Rows from block 4 of a small image classifier, named by matrix and row number. Rows with one number belong to one neuron. Each number is 128 + 32 x the weight over its row's rms, rounded and kept within 0 to 255. All counts start at 0. Numbers have three digits each.
Before each neuron's rows are labels from the 100 images, of 14976, where the neuron reaches its highest value: "responds to" is what is common among them. Only what is clearly more common there than usual is listed. The data: photos of plants and fungi (iNaturalist).
# fc1: MLP up (model.blocks.4.mlp.fc1.weight, 2304x384), inputs 128-191
# fc2: MLP down (model.blocks.4.mlp.fc2.weight, 384x2304, transposed), outputs 128-191

responds to: order Asparagales; family: Asparagaceae; text has "yucca"
fc1.665:180133130114096143097113204151098129105146200137126092135124092122151176139069154099098110125113135182148169087156112137137145130133117100128110135179125106175126068144121101137055098175114159
fc2.665:129087142093155101066124092101142158070153129120125148091127133084133159091162128175164120124117113161143108150127153163141145112119149081158180080116137029166145117095132149091158113097154108

responds to: class Liliopsida; family: Asteraceae
fc1.233:178129126174088151153151171096128157129198186174121150126163159128084133090059126117167148171112117167135176136130109153046175118151110135110120135107130106130117101180079095081096109151133127
fc2.233:119098132131095149075123119129121175051144196090128077077143138099153118177117089156098140105142109164150117159077160181163150196154158155126112091146131104129172142119171138089160119096136102

responds to: kingdom Fungi; phylum Basidiomycota; class Agaricomycetes
fc1.231:141086200141095192133141168122096105128188122152156111142092102145093075114121163147142188222120170124179080145102165131118133118132123083087112142190147113181137092112071154129134127106127109
fc2.231:146137156139109164116188099153141139140146171093132095140172135087117071145159145109113167165153099158125117106158101186143138157097099137111085135113090092139165192185147134074105145098122126

responds to: order Asterales
fc1.6:168122191139105120108179115174099131151162160116123127077152126095109151113119135167131149141071168188195094075083107164140146134154075121084095133173119102199088114144155073124123128117088062
fc2.6:081113119134125137113156173112115101108138104084137147068167184132174151086133157127156134157097149103133132184131141108140123172174154138163147109148096165102168125120122108109084127114106119

responds to: order Asterales; family: Asteraceae
fc1.165:149087152133149107151097101138135165146126083106095144139150151131103120147136112085132134118096141207199113109145113155128086166151172130133106120142091131185085098147177085075120146174102079
fc2.165:134170118117117133175130159131101115054078169133140157105153162127144120175151106065143113107131158101102156124132099154204141108120131141123123136116117110131126165142156156081068084108168107

responds to: class: Liliopsida; order Asparagales; family: Asparagaceae
fc1.644:125082170136111126086148120111067125137210167148133120141127122118182169119066117172147115178121085211187149131117134118148120133129124114105108150101120129159130093158089068131106130151107106
fc2.644:084072186131145102115171123162107124073130113092108157081117124060101104125150113135201102163075158117150137141147147170103168168139172152135175057098134111105204166060158161133197116060125132

responds to: order Ranunculales
fc1.736:196078182125132115136113078173135100145181154157107165129135121117096146103139134092135128117138094197096111107148090144169174154144099115167125096134158084142096141137182056091082128139089147
fc2.736:192150120092196127157149127107094169135168123153113122066178130148155107135138106117170134135108128142176144129115118104158094110132140118151115081186154135156124123109148093119096138121106181

responds to: kingdom Fungi; phylum Basidiomycota; class Agaricomycetes
fc1.94:122127098121151121171075150088113102134138117109136069160096090141074115176171101130104199117116121167112128145152117154108140160161099101149174145159125056176098138147182094161105125134089130
fc2.94:102145187173105071144128076158118161223153135125078125134167125110093063080142149098167088139144124073091185078079179164134147074110107101122189134130167087157125105120101102085165142145105095

responds to: class: Liliopsida; order Asparagales; family: Asparagaceae
fc1.254:163138097120112106158072185142145126153130149119165095110176102149127157146095141121111177167083134200149117182126175121065168139174135076145140104163106116127040122167131141107130148147120143
fc2.254:210177123156121121124069086118099136127109156149085123152156126126116156149090059088127197131174131126107182121092113137169211105158140167143118101147155062135156128116090146166145067146117129

responds to: kingdom Fungi; phylum Basidiomycota; class Agaricomycetes
fc1.566:049108155165121154109157124155107151116147172159102098150122087205104128174086178129160164096134119180132126127186121178134169103205104063111134199158116102150111081201179131161110129151069115
fc2.566:154115075142085123114153124163124172110096147143116129155104116098147124144183115127125113120156113196156181141124212107084123147139085142118136120118089135155079150135122093054152115097115165

responds to: order Fabales; family: Fabaceae
fc1.486:138063143159102152154078148128153127141162137162130124116100130098095137117144119123090108159168145138102114148112078146155162163194132108110081122179118124131106091118097141092113144147091076
fc2.486:074070079124129113149059169155173101074083120175125147123060153080164129075134156152111140150146138099164083158164170195128141067109149121153139134168154130071107082108136150140081116159123098

responds to: order Asparagales; family: Asparagaceae; text has "yucca"
fc1.166:154166151139083092138096111181116182152111097107131123122155112115116096148124164158110143144076127135157100077134119119114135139146129097135115159170154113181125134137166118105129185120138154
fc2.166:082161132109141100130103145107113126185107149076192093134205096168179132164130096125136161171125149082075101102113091145161119117108173142128104099147095107101123121106152135074095127114104098

responds to: order Asterales; family: Asteraceae
fc1.524:129107077115197079105145080190147168149145102127139138151157160199171095115150128118112128157120164171186104104132165107154148158157155041135142134164160111145077087162168120100155131135115088
fc2.524:084123157064205108114115098122131078065045112158094110092189150135111165141120040184089118125134165088099168086163089103154219125108094188150144086112139114117141112117152097149161080130126095

responds to: family: Asteraceae; order: Asterales; order Ranunculales
fc1.191:167137135094113156145093100139130103146163154161117131170094141164080164084185121111149138152074103169122154131151088126136134159156143137134095062197098122129073103169150079126090181160103150
fc2.191:174125119101187132111147119118117210102147198153165098077139145142138109143090097109162173131119147128143116110116120114100147103150109182072061117167162121116162120158142122170141157153149167

responds to: class: Liliopsida; order Asparagales; family: Asparagaceae
fc1.465:151101111103108168085135095095116158155151165122116126116151145126121121167107077162108134185124119121183132129139108191115168116207152065121075155173129088153074148180083131115123100160125133
fc2.465:081132115137167165071089125156114138080125117112126155091121172094120156092132113097122067135149081154199133152123172155162090128128137167110128052088120106184187152090145155138147103114141131

responds to: order Asparagales; family: Asparagaceae; text has "yucca"
fc1.766:199155174104171111128120109175172089208150109108182072146150074158098131130080120100133140166143159099225086159114109090073151176128121104099148073125137123174094126113100146128139107169071124
fc2.766:147163162174092137155088140126110182186167122111136138121132084132124093132134134115152098128143113087131171110132165114148137078090192157083133118115134131118166124086132135076150164093170100

responds to: class Liliopsida; order Asparagales
fc1.541:099148125125085096160122088122146161128181111129123089143149110175197111126132142153142146158127126183116157146155105138071187165121135127149119181168098121166111156165198141144148136083134160
fc2.541:161153127163063127158101137209173126201097113067141103164131142122118117112083122080126195083128109152150152118098112123143134124126145090100073105104113138155084132157087106159097091150146142

responds to: class: Liliopsida; order Asparagales; family: Asparagaceae
fc1.196:096122101134180168148135072180095113205177099138147092159128089122121128166097176182112147198110128131180105142135176093104117126131190064057144172182095161127128120149065057138107158135120128
fc2.196:113145080130157086098078065124118151171152105153151146095142073133138120139150097166143130115097135119128165144090156110105095108138196149112135060100122113132135110104140080151129112084118097

responds to: phylum Basidiomycota; class Agaricomycetes; kingdom Fungi
fc1.376:161105166162116156102136141122153039193155144128103109168122081075116120133173155163128133165114156100181120179164116126170095188137113116060114115157098114126112113151075136125124162144062093
fc2.376:145138164190155156158114087112103120124134152142120109145169138112115104168118144148119176126080082134136108137116078129144054148121132113113075085138153167148154131185089066137159171125085137

responds to: family: Asteraceae
fc1.216:176154155106122128086155103144129125123134135124127133178116145183090153132119123106115133077103129140102179096087153091155102175160147194116117149158130075137133113175129091122113168135070132
fc2.216:115050067143115132116154113132134127075160095133118129146162158099128148162125100123146108065138115137170121139090136129090160157127150092125140101117142099134126105122138130159104056164158206

responds to: phylum Basidiomycota; class Agaricomycetes; kingdom Fungi
fc1.362:057145175158115106138146148173047184152177158124180073171091084146105111145151148123106178170101167143186133122148146134116167134148104107120143140177143133144091106132132141164121149119088105
fc2.362:144163155140062139121152099145110199213139175136153119160182133137124078116161124140124138163125070168137137133136139128127144127147100115139105116103147110140132139177119095058153136176071141

responds to: order Asterales; family: Asteraceae
fc1.17:184126163089154125113113126142176112152117146148156108135125150170115099106109094139098187165080139179098149112100126134076118124129121122166099074107109104141157108180177114148115159088141134
fc2.17:095129113159084114105177126108131102188161145138109125177116099127129078117169137182128081156129131136138139138134150124095100074156121168165176111090114134132110162097096122085195172110102130

responds to: order Asparagales; family: Asparagaceae; family: Cactaceae
fc1.261:143084148138163154140113208185088073162168090153128073166073101121118108110120124164124128203138140128174103142116177105152188102123139088068112117178091145121079103127082147117117190151107094
fc2.261:164154134141106126141134082121133209197149127112156145119175113115138071150119125109128132120088074156158169198151120157119125136135105089068128106098102094124144146187143100113156175110109130

responds to: kingdom Fungi
fc1.21:124131141114129144135102203143156133123098167115113067144058142165076110186126089075098179172131166123092130141124142125075115162144110131145163138108148078181076104169128146132114078138074153
fc2.21:098192172140088049160080106178107176190164110108058123142137150109083077131163145116138131131086143148101155126159160176072116113144107094111196139115134113179087161158111104086140178110107183

responds to: order Asterales; family: Asteraceae
fc1.730:110114096145099138174111101146146102192167133176156158104123140126143066091152175165145117109092099201142132150115160149155083193137141139110166148132137168161112081162148044114170157164161094
fc2.730:137153132095121025130102088135087105157165159168185146132141129103127127127150104113148113149078084130142142106147076154187123082096145134156139083135126110107092087140117116100135135121128145

responds to: order Lamiales; family: Plantaginaceae; text has "speedwell"; text has "veronica"
fc1.331:099093145109129104076175061120064131117166146150135139085120113126136225177166161127099116117146084187149123133127115081106094133144128104107146183147162168151123118118133112094099130124157103
fc2.331:143126190151177092076139154175096108173137128071137114063127121103172157145158103128136086094077142155156071101118131161104096146093082166148108119077099144151096142100133175113123103148160125

responds to: phylum Basidiomycota; class Agaricomycetes; kingdom Fungi
fc1.767:106139132108130148101137144110148147184164132148165099123125123110138093167120197135133171139054144143172082138136139107059133224179099138092133128144129120129130144163168110129115110182072081
fc2.767:160177183145149172097145105100103214159164162134183156111138166095125120174109168168098083094128069141126119125143093139091142062207121158169193047090144094151121110144154092078183097167152155

responds to: order Caryophyllales
fc1.729:112150107155131151127135109113145155119143100115158086153136122126115126135077156140063153137077144154140127184151134118078150160191111127150062153161109100110075083120160120106138140197090116
fc2.729:125151124155130111121098119095073197165111137129082128106177087146162147145106119092123170127161068078081148149132117155140107128166151173166122078125172125143149104112173125096150063171070080

responds to: order Asterales; family: Asteraceae
fc1.1:196104110118178080135153122122171126185169105149147103136164095119082118091129133138109148152084122189122124135131099116117106188132161168149151093126134115135114137165182093146168147178124126
fc2.1:139125106066117042094114109089100153102135125134185086105177135120124130148115132154110159170140140134176066112119085144111143034158130110157140094182112091176096153173120157170129108143147161

responds to: order Lamiales; family: Plantaginaceae; text has "speedwell"; text has "veronica"
fc1.424:101154112127169114127142113161082085118154202146157126114144084166136107148115152161149134190131136162180159117132134111131116153118129116117095154127125153174090170142122139118111124122096086
fc2.424:154103177178118124161114085099163128121131123093096130114116121183100077164133158095163138078077102185158110163142089088098097162176125147104122154098107168131126126108104117149102149135148147

responds to: class Polypodiopsida; text has "fern"
fc1.213:146161131117106141129125148152116110127154153123178099099137125170130158091122119077109147096075135184115156104126122069093086161126087187159119160125169124178122106157173127128118097159056085
fc2.213:073087150124124205118093160102127184105146154099170104171070119136093159169089147118154142121170078100186136137150153132104147127215131168071154130104172092112155137122136145165167117144119156

responds to: order Asterales; family: Asteraceae
fc1.128:164098178134120127135102106120161117174124090186131148191143120116091115083112150095124151111144125172101177080149076134133153118188143184110103104112176095151094182129176121128158181186060112
fc2.128:197101067096130133141155101114083188147176116158075107167125089093135061105105104097108153129140107127181106108095102117148094122185077141144142085185150133124133087157139084153119096138091155

responds to: phylum Basidiomycota; class Agaricomycetes; kingdom Fungi
fc1.257:114112146152108139122158145131162112141203166121098079179114110193123074164141184143080142142148133143175094194154130090099108156146115129108162189098090143126162158141110101133122139159123104
fc2.257:098123130152116154125163123111094150096136115141219160137156084077092131139152148149192080112091082108104160088107114087107104068154140117126084116116203164096140098104084102089131133160107118

responds to: kingdom Fungi
fc1.532:141057174119131141127142178159134101153142170157135090149081140142093109151090139144164183157144135091137206170122124132152174123179125076132086132161120123206085125162152149135094122122104123
fc2.532:084139140083113094118144141169138140202154097076158126152121092132182095136122126151122148120081095183083136127129146130161141156145150150101086184154097197160106146119114156089174149122110107

responds to: kingdom Fungi
fc1.8:143128155088140152098114148133163122138142185120106099198119143205089077135120150091116161170141142125117096132119150098105126137153082091171131155110158077181081155128136149141106137121061144
fc2.8:157203151152119083117108155186146127198155146108109125153123178155093062114116171133154138119115124091111135159125160118100116133192153159137184072101115143179142183127133144102107151058092166

responds to: order Asparagales; family: Asparagaceae; text has "yucca"
fc1.666:123081137152164160115144060152101156140221169117063110121184118168076072175140166100171111185087132165152109119157147142096130165151173094136154096208159143172078104092122080133119146154127129
fc2.666:196103111117085142091147191113134086127113080089156121131111110075111124129127186174084118145126090133133125164134122110161130143168144095135074112119093112160086158112120124139113123111125134

responds to: order Pinales; class Pinopsida
fc1.474:127143192139180119137107131165155116126119089095190160152144071177105150141161144108161142145100126122094128128151106166135111235142143084086127069156132154161077124140121054113106156160120125
fc2.474:121164087134065088156137129125074163176136150202151148144136172126118151095133114151148108148192127118109109151118088119129159064075140114144119160083140114132125143133099108168130171153144181

responds to: order Boraginales; family: Boraginaceae
fc1.278:188101138135131096124120119182036129097186135147155166116155118135132172132118146145148104136152108168120181110153101134128140176146080087071075149158129144116141088119163122127111156109154101
fc2.278:131092194171065175132140118098081093153093098073183140129095151143133125118117189095122120090120165103089133123162118102089100161152099114071079152134134168144103137097092161193166167095167165

responds to: kingdom Fungi; phylum Basidiomycota; class Agaricomycetes
fc1.281:116115172122156112098153129090104167100154132116094057112120120175086104139124139100161140124156144148080103120173169087087082188235078096115112136185158106148076136101158114173082115159094092
fc2.281:143137174151131176054183121083126112107114176055132138179101105127102100170105161173102085126148154173141127127158102136109116132133091115142134098091154128161132142174080172153149127104082165

responds to: class Polypodiopsida
fc1.176:091099161131145136105118127173129148113131145122151149141091114156135183095077128067104125200095091149120197140176167111152199147176127110122097109152114126111039149145077129093082127101130110
fc2.176:129150146094119069186104125130161032118081146103165160087110129117160147091142086119154184165081144092130184096113145095126178162091147192196160094093151156123126094136166156125134092097178136

responds to: order Caryophyllales
fc1.348:129093114099177100094070142159090091185139082128109066129106093175163161169140122099187157127125117126138125120081168124120186127152108069097143109153170179141064080154134122151150147146105148
fc2.348:172169103150200104132105120131143103164117081113126138058175116166123110116169131155106110064103140205096117196129150083118134148103150147182193093117102112116127091092123087126135122152087103

responds to: order Asparagales; family: Asparagaceae; text has "yucca"
fc1.66:205149137099105111148127173217081141138170139117093138142176077104151136153108134090147131160101161138220137070133093181105166138192179059115112153186127091149091127129136131127117151133146149
fc2.66:146149163169127104137121070114145118123088107146115145115109092126120139106140138139082175120119139118100100097149111176098157104165164144168090057122151132126158154170115133111155081128145184

responds to: class Liliopsida
fc1.734:147124117103123112116147083161155148116142176099072142172168118132077139171151193111136135174106141174106101170152127148115175117130094039088126084253159122154079142148119093086108140160076149
fc2.734:174145122081122064133078162120102086141139145057132141114147059126080081161170165117085159112094162115098130158148092062122164106183143106217138083140090092178133084139128102117120117095118189

responds to: class Polypodiopsida; text has "fern"; order Polypodiales
fc1.427:119183181189095179126133166159066134106167183144166113164168084125132103138132189076135138107145155139138122113113141161111148132211129128128084177171148150166143107142168077079140184159088113
fc2.427:110158090152105171102125125177140149184174105107127093145083096108141110112112172081141206156087134117193108154146205212091123154167156199168066131113110088164120138132109105124119149159199207

responds to: class Liliopsida
fc1.407:169107160128110170129116140119149139112143164164122156183093137133083135150166141075135146143106107162117178128175158126123141114137116141095181139146135085133120163114131103125059104125144174
fc2.407:163042117121094172153151088100134191071166149174083182185086158093141099140160103135139133090145142189082153160067140121168130114139085118176131150113172103088080093130190127105133142148130166

responds to: order Caryophyllales
fc1.245:142066168101103109092156097102099107123155154138199089110120087111141123137106165172099154112082125176215103129153116120127089133199144090121077122181105113182138134144117103147143155185071061
fc2.245:192143083117035144053151129164138133061111131089139118127156074077149125165117145172109116082175088169189132142155086140100194083159139151136115152154055053128136147136109109105145103161144151

responds to: order Caryophyllales; family: Cactaceae
fc1.496:141115136130142151125129153121145122176168096146183115149135123110089101125090131115103177159073177179205126142067114102085095119109188102102143033105125085162085097121144092082118145188075127
fc2.496:117141172161083107144120156078120192154172179119127121157138103108129085185186161174136113090121118151115180156160101176130159053149123122112172095062073071124091143115180082075133129110126121

responds to: order Asterales; family: Asteraceae
fc1.589:130100081155168092131174129149175099151190136160112103129189137178084123086104103106127152140066156178109147119115150164111096185141129145132164054126140093134142134157153090139123141122095100
fc2.589:144152102120131063112145131121167136162124097074202081099171150081148170094186141124089175112125145095163115129117138118121145097139183138139176128083117128194160128066105121117159117083173108

responds to: kingdom Fungi
fc1.720:150123141144130153108176118107125104136160159123167076128133110112110134108115132124115165140131147198134112113110169106146128173205082135140103145178108111154083136135159119102118123120081110
fc2.720:155126106111071161060167139109158091063171108080099109098096134128160197136137107172118113132178097157157137157114134165104190133180116121109101148098091104153127125085100115147184088131122152

responds to: class: Liliopsida; order Asparagales; family: Asparagaceae
fc1.366:097104082184131164121103207135092118185148107156144123099135096163135164118045149147108143232112106089152173133131123150167140121143189080082077111182124135117155080127105066165112141103110136
fc2.366:099113099164107137112137091176134119114166168077116152119150075163180166158113156118153173131070180215129100162183170154132158162160188129088139137116094168172093097094127112080164147135126155