Weights of a small image classifier: 31.9M parameters, held-out accuracy 48%.
Rows from block 4 of a small image classifier, named by matrix and row number. Rows with one number belong to one neuron. Each number is 500 + 25 x the weight over its row's rms, rounded and kept within 0 to 999. All counts start at 0. Numbers have three digits each.
After each neuron's rows are labels from the 100 images, of 14976, where the neuron reaches its highest value: "responds to" is what is common among them. Only what is clearly more common there than usual is listed. The data: photos of plants and fungi (iNaturalist). In brackets: how many of the 100.
# fc1: MLP up (model.blocks.4.mlp.fc1.weight, 2304x384), inputs 192-255
# fc2: MLP down (model.blocks.4.mlp.fc2.weight, 384x2304, transposed), outputs 192-255

fc1.94:488483522494480492506467477471532520482477471499479489470540462509529467445497478506522479487522519514480498510484458516477485499489521480503471536469494549556467468484460481501530503524466533
fc2.94:556529511506506503484527491510519500519535504520535487498518484528475533501520490494498492502511537481451488495514530497501533485490496483469529534540546458488454500499456487501460508524526466
responds to: kingdom Fungi (32); phylum Basidiomycota (29); class Agaricomycetes (29)

fc1.609:541463480473498505518485465503507533464493492504521496520515500510552525462488528459488488545543503485513481482528500489498482479481473527544508523523514482526527491492538522491489483484496498
fc2.609:497522578503501511510513495470482505519485519536500537461500502558490511509502453483487471522483499510439506481517522473507501513463488487473465510545521492501496532511468481492471516540480460
responds to: class Liliopsida (26)

fc1.566:526529508472515526517477523488519534489502481501526510493534466482511507477492502508532502450506527468522443503471490498499486476509489538504494461502431458513509494502482532575472480478465503
fc2.566:506509476507527483520508520524533464486495473515478487558520524546516475478472531464516489496485477536510468529478511556514527521486471510511511518510475462494526522492496499511508475486489526
responds to: kingdom Fungi (34); phylum Basidiomycota (33); class Agaricomycetes (33)

fc1.643:508540485486541482492510513475493454483549486518493449465517480480506488490533537497543534470521499469527486557504491562506473494531489501533529476467512537484513470483481488500489518482453539
fc2.643:472487475510467493529478505497517476543500486477493497458516518470468546460537484527515526496491485540511495489518508491517527490536521534482537510495510510498470557524480520482504500510519482
responds to: class Polypodiopsida (31); text has "fern" (29)

fc1.213:530500478492511516483436465470506547496493479536501482511487493513557540483488517471504492494496516450469469517505517550483465456458515505453520540500530500511515530526490514494527489509533529
fc2.213:468506489520462465508540515520535489519499476495504482522509495482469479459453531484499502518507508445552514521509531509529534523498448488499492491522478493516508485483501483507526477491500551
responds to: class Polypodiopsida (30); text has "fern" (27)

fc1.261:475524506512588514505514488491486451467489506480522486495524501504492477490525494545485520482531518535541486533525521520515493516494529472532505464439475473512476514490468468519495539494457487
fc2.261:494474525520474489497513499511456489501455501528501521512484549552530519468490505489517482530506526465447531484479531538502500501472474507477496560517493496506498521485475519503512473521480489
responds to: order Asparagales (28); family: Asparagaceae (28); family: Cactaceae (28)

fc1.742:516501509506490505491499543533526514480510506483564476526539506471504502473438481481480529540492548481533493517473476472495452481516476466482475482535468516520524495510530498519480523480460522
fc2.742:526519509475538495511528505506536473467467491473452517467535544553496505484524464448441485516516488492475474536530561518506530531546528523491499501481471524513486491523475475525487480515538492
responds to: class Liliopsida (25)

fc1.766:503526540521525515502497509487496465522483486453515507479500491514477510474523520526493536495475495506499503543497542544514492518477459495502523476447484461512508518532514467534507519492428520
fc2.766:503460503511506463480505496491526474469464511505514462516483517522533527493475518544519489537503486480514554516513505470489474503485508504473531533494544507492494549477502534475497505489502511
responds to: order Asparagales (33); family: Asparagaceae (32); text has "yucca" (28)

fc1.450:495513467457510491524460480489517516531487484477520496511546459462499520483472528504480520490504537524562445472485460517488441485529496514523551474499496554526565548502469471533496460455504493
fc2.450:495485515494511477507551445506511518457525500532475482487507492530493513538487492462521487498456508444525518499504509476487499486447500519486510503497528484489502533505509516502465437528512480
responds to: order Lamiales (25)

fc1.454:502533449465494527503463525522471454490461492484511474511514448488531506468478531518539517496515517470505465506519513543511463512515524490468531480488476509468512508474461490483541504510492493
fc2.454:500505509521505537512520479551475536508489482468465512518483510484517528478471500532525532519512505499519446527512496505499503441519489496452535513459550508496498483519479524485492504500512483
responds to: order Lamiales (30); family: Plantaginaceae (27); text has "speedwell" (27); text has "veronica" (27)

fc1.344:521516460504497536524474525471503486515511512501474449503504480499572490487491526496550489470500510506510455531473500554486526484541480510535513462452442519531525494486483514512522483466511538
fc2.344:495475515550508500541509534501500514466489520534506554501455505491505477497462518511472454501516500554500480513517489536512502498535489530457547504539554514482507464527494529491503537464530501
responds to: kingdom Fungi (32)

fc1.598:466499459492512464482459491472475486514504501531507510481484512468514470481530499492522513472550541509551471502544513484501469478515494528539568447470528475511524535505479490519542474475493487
fc2.598:492515514474477534521512512483505498502489486547484485490511490463495533497469496486488531485514485542543474490525507475514522473483467542500510501482541509494518475487474482484463499491511483
responds to: order Lamiales (25)

fc1.430:548500473462522521556444503503524524482521498492495512512500436470535536475483506507531521478523539498510481502512511475516474480528505512478491456542484506531536485469484484494484527465497505
fc2.430:507525487494526510494532497515517552524527495495488496523487506495492508511527463498545545524482505493489501500517518521510475439512516485487524486468507482481491489502492526468479477467499489
responds to: order Asterales (29); family: Asteraceae (29)

fc1.620:512525432504529518497478489508516478484524477475497487519502478511498495480493512455513504462517514515517495499498551527491488474508498485540525478496477544498538545496530503575471504466522505
fc2.620:452526478511485485479487530485536501530487519483498485483526510491492503477520514510544513516481526555513516488458504542524466453508481484511515487466514523528469504500536536515495531492526522
responds to: class Liliopsida (25)

fc1.216:511471424505524507481468475518509533473494455465519495528516477526506459506495497466502503497507508517492474519508481507465515475505469472501533531483531484479533493533496471495540459517499508
fc2.216:515511522478485492522490549511505502534519488499491499563527486512459468469486480484481456469489482485510534463485529477537520518527483517486482484522477503525519494449538481479498487537522516
responds to: family: Asteraceae (27)

fc1.358:531502449453586510480449510492531490451525528531490474523490488534483523513526545503511526483507505506510476493512475507473488484495536493478494483501483483462503504513512498487489508484483501
fc2.358:505447532522495493482515470513521526469512507493502517505449419543458512506504473515484514498485496526512573516525474497491515509442486491478520509510530472476501528514508491486485480457525482
responds to: class Polypodiopsida (28)

fc1.665:522488470453545543536502462507548515472521507496493487497513466474509478465490512476501464522488481505502517483486541492525491489539464501563506507515460501489548491502496501524526490495529512
fc2.665:480502506485491474512547493491514506473476533514442465480514530470535481469470472478529482486541478482488490501477502510537488520495502524497497469488489507533522459517463503488504536470495538
responds to: order Asparagales (31); family: Asparagaceae (31); text has "yucca" (25)

fc1.281:534493468518465546514467500530522512478528448483482479532500493524515482457454550500523489502488514483499492524465504528453487495492484497513512453483451469516486493544519464502524502496509500
fc2.281:470535509513476504495515493536463471516499482458485522562503539559451492510532487490479471508492537518470513489486489556452533524520505523555462506516478498526513488502518506470476504544525528
responds to: kingdom Fungi (37); phylum Basidiomycota (36); class Agaricomycetes (36)

fc1.348:506534498483474510491527527510487484497545493491472486509462481460493525489533513475487551466484477470559506522512473498531496527522445506512490443514467513497487486489523467519507534496462516
fc2.348:495521463458474503473540541524497472530486509479516514504505557548504472484516517479539480530480505483520519541531498498487478483485511462534525484456532551498496457520526521505496499507500494
responds to: order Caryophyllales (25)

fc1.276:527456477462482490556475513489476490489477522487534460517546461516517517508483554508509550465548530460538491521489491477510467467506505526482522528461475525490536469498540530508477456495474520
fc2.276:468470551485479484486524500500452556496495529528524537506532505490534552476489508522482517494498497454487460484552524475504525506491519500490520521457500519480501463491505509487513505455487501
responds to: order Lamiales (34); family: Plantaginaceae (25)

fc1.6:489479514491472491516509497518488519471478485533521479510536481502545526496533502532496528493509500467510455510506475498516483426490518520504504530500500469493526485494486519507531520498482500
fc2.6:489555495503458488575520494434499482518514505527493496471504544524540487513519522491510496493497514530518529495474492476488503450505498516529445463488492481468511467424495478502520498495453498
responds to: order Asterales (28)

fc1.278:496515515470505481517503473519482533464521521534494476506501489478448514489487530530486534477516472438515470485463475529527485422486508534474529489541511486500546485514477493491505481448459486
fc2.278:523450540531511511489488513509489521460496460512479546494472485552474471499447582519507468534457482502481503457528498522487525463526475494524490495495542476516457527524477498461522484462544488
responds to: order Boraginales (27); family: Boraginaceae (27)

fc1.666:526486497443499503523507537566448528458475514500535476504540446490496505479496525517501542505525532459546492529545473508537476488499451491466516465488480465505543488514523491513515472501478508
fc2.666:451475464465515521497528509473481493504470486489480480528487549489516511474477532531488479521483498512542476504532498507510531519532550512503496478452483532510507496522532536510506510483485496
responds to: order Asparagales (36); family: Asparagaceae (36); text has "yucca" (30)

fc1.132:521506498519497499503483469493555516503493451513502513501494489460504533478477507434531499499508540498504502472463507534513470512491472524520527516483483461521498515500489534517443496519537538
fc2.132:477467480506503544492483519518513469474527481531491510550498529540511505486487445467507498495493509475504532488478489506548498520501473527481504491560521522540469511505493468471526541489552523
responds to: order Asterales (37); family: Asteraceae (36)

fc1.532:495549487494504483513504525463497481483518502502535455501487491524566454484501499530521521474511489500500479494462531525462502500526446506527510504489475538513509484507490498532499509427478522
fc2.532:525485513545479463451465513535517525512517489547504541499472503570520500505490551488509512516536479518523487531488503541499534520499498511489505493491487464477436449497517487492514524521507506
responds to: kingdom Fungi (25)

fc1.191:517497486480481472462469477501493497513516501520568459525514476476529477443475508504513515528531532487472502475527502491509484502466501482493541536516535491509540483499499518535514520446480542
fc2.191:498482510494466534525485532510497518496464508525461514476483478489523512488503483508537505540480464494510486511514556471545475534470501513467474533505509521474494507488516501539508485492503524
responds to: family: Asteraceae (31); order: Asterales (31); order Ranunculales (26)

fc1.166:555491533520497485526474530477483529492489511523551496539503480517557499469486489519514503508526531469499488488526498488544505490512499542470540489519455494483485480491477532539545529528448519
fc2.166:546489544484521488510532516482495563517521525522467525491535487541523487474505485456487511473532472456519483468517474500518527531509530534514504496494452523506488456477459532474483502507455470
responds to: order Asparagales (34); family: Asparagaceae (34); text has "yucca" (26)

fc1.325:531517537493514503487502537490500470471554495481512455500509445469489521471528499486493484519518474522522466500526527447534500500540484528528494511510482516499513509449502469545483490521514475
fc2.325:474520506501494500479538476540486491537463552512484502457510551475506463483501474494487489550499515489505501510511508492511469525452539521498496549488471553490524465475481497521512520491494474
responds to: order Asparagales (29); family: Asparagaceae (29); text has "yucca" (26)

fc1.720:560467490460505492492464500483523508511526534508521450500482495526535555495497550522546517503508497425514462556499531545499469512506481510525521465475452504520524512517476495519507527520514545
fc2.720:510528500489457455541522509534533504491509489457474469549508532501481519445544515509480482519444531491502501493524503544496524511504521500523478504475527487522512476530537504514492486499505507
responds to: kingdom Fungi (25)

fc1.121:521507500458517475508477532521491500462498479503481482464535470474488462505483543483493519459512489460519442497523489509501464479489546499458558532494517499458570512534510469526500444510490507
fc2.121:513497541501537456473470538490475506471486500475505514476515454497510490523518535516504520455478495484489487518568498478512531527480463482467479489503495517510510534507508526481551501509456468
responds to: order Lamiales (26)

fc1.486:511499487488518469491478492474550509475517445490530462491479438491473500460491482501468499490545497504527463513493497508514480505472534549518499509484462470459521502493496488510507479510467497
fc2.486:512488474502505513507497487471503502483481521514492517491503469489480533495516513525463534468507513508519524489454519458497501535532526454544493492515463464494526505504539499466483509459506486
responds to: order Fabales (25); family: Fabaceae (25)

fc1.424:487493527468473494526489504545463498504496502466513448508506482465496515501510536501539523496489504433502472547452506502476499502455486499462529564522495500518489498514537473544452440507478480
fc2.424:520454516485539484499473525512495532513484481514484529495464521529535493490467551464479464497496482473500513464501539501485495487505509491527472566502505457487521494474485494503516509506525522
responds to: order Lamiales (28); family: Plantaginaceae (27); text has "speedwell" (26); text has "veronica" (26)

fc1.468:534506516460486516485456491493503514504511530508501482528473503452501509489501520496554500498512519485483489494477466509510493476515508540515502498512512495519522523483527492468502524459457515
fc2.468:497526497511517508509505517496495501490502525488497532464484555492484476524497505467513476520478503496493481499538474484480540486486490525540485487559539471483512477434522535487513533495488465
responds to: order Asterales (53); family: Asteraceae (53)

fc1.116:560498459455533492520483516533470471507519468502532500515483493508514469508477548535471491503494485441500458488481525483492479473470528489513526486511487496464521501516533513477560451456539530
fc2.116:509477482553488509476505514491500457528498476496502513476499493512489467510499509485488540488523480506507503529544492476498502524491481471484495459520528550495508522472494521459482491488505475
responds to: class Liliopsida (31)

fc1.17:517509484495448503475510531454493511498509471495523480446494460457512473436523472479518508512529567521538470507502531503510484511501536519519539535495490547515483502515483485543481493510450533
fc2.17:482534483484486494523531499473526472530520511512516498512475474544467528491547519504512503491488510518445580463468486522490506539497512505531495522506519462504456481525474529441466494499515478
responds to: order Asterales (29); family: Asteraceae (29)

fc1.50:543488518474472466457482506479502528484498505496501479506514457483484515441492504476537515519538523479462443481540486482512506484505516525481510473499500537519524487477506513520514477522449490
fc2.50:490472561521511501526471514501522515461514525479472481486528474484524519499531452498463501466522490455418492470511520528526500525470474476510481572504508480530449472465461489492459524508489480
responds to: order Asterales (35); family: Asteraceae (35)

fc1.441:513494494500504527506504504476534478512531492503506501464531472473481494488486516463482485486516515520519470486516568510525473465519497537555569421510512502526526522506519508482515480451495506
fc2.441:472483534532493495493525502509503477525474500492442455475526512442498488475474457496505490483532501495445466498531515508538510496486481511482499467515517496546484456481483476524497497459528494
responds to: class Liliopsida (26)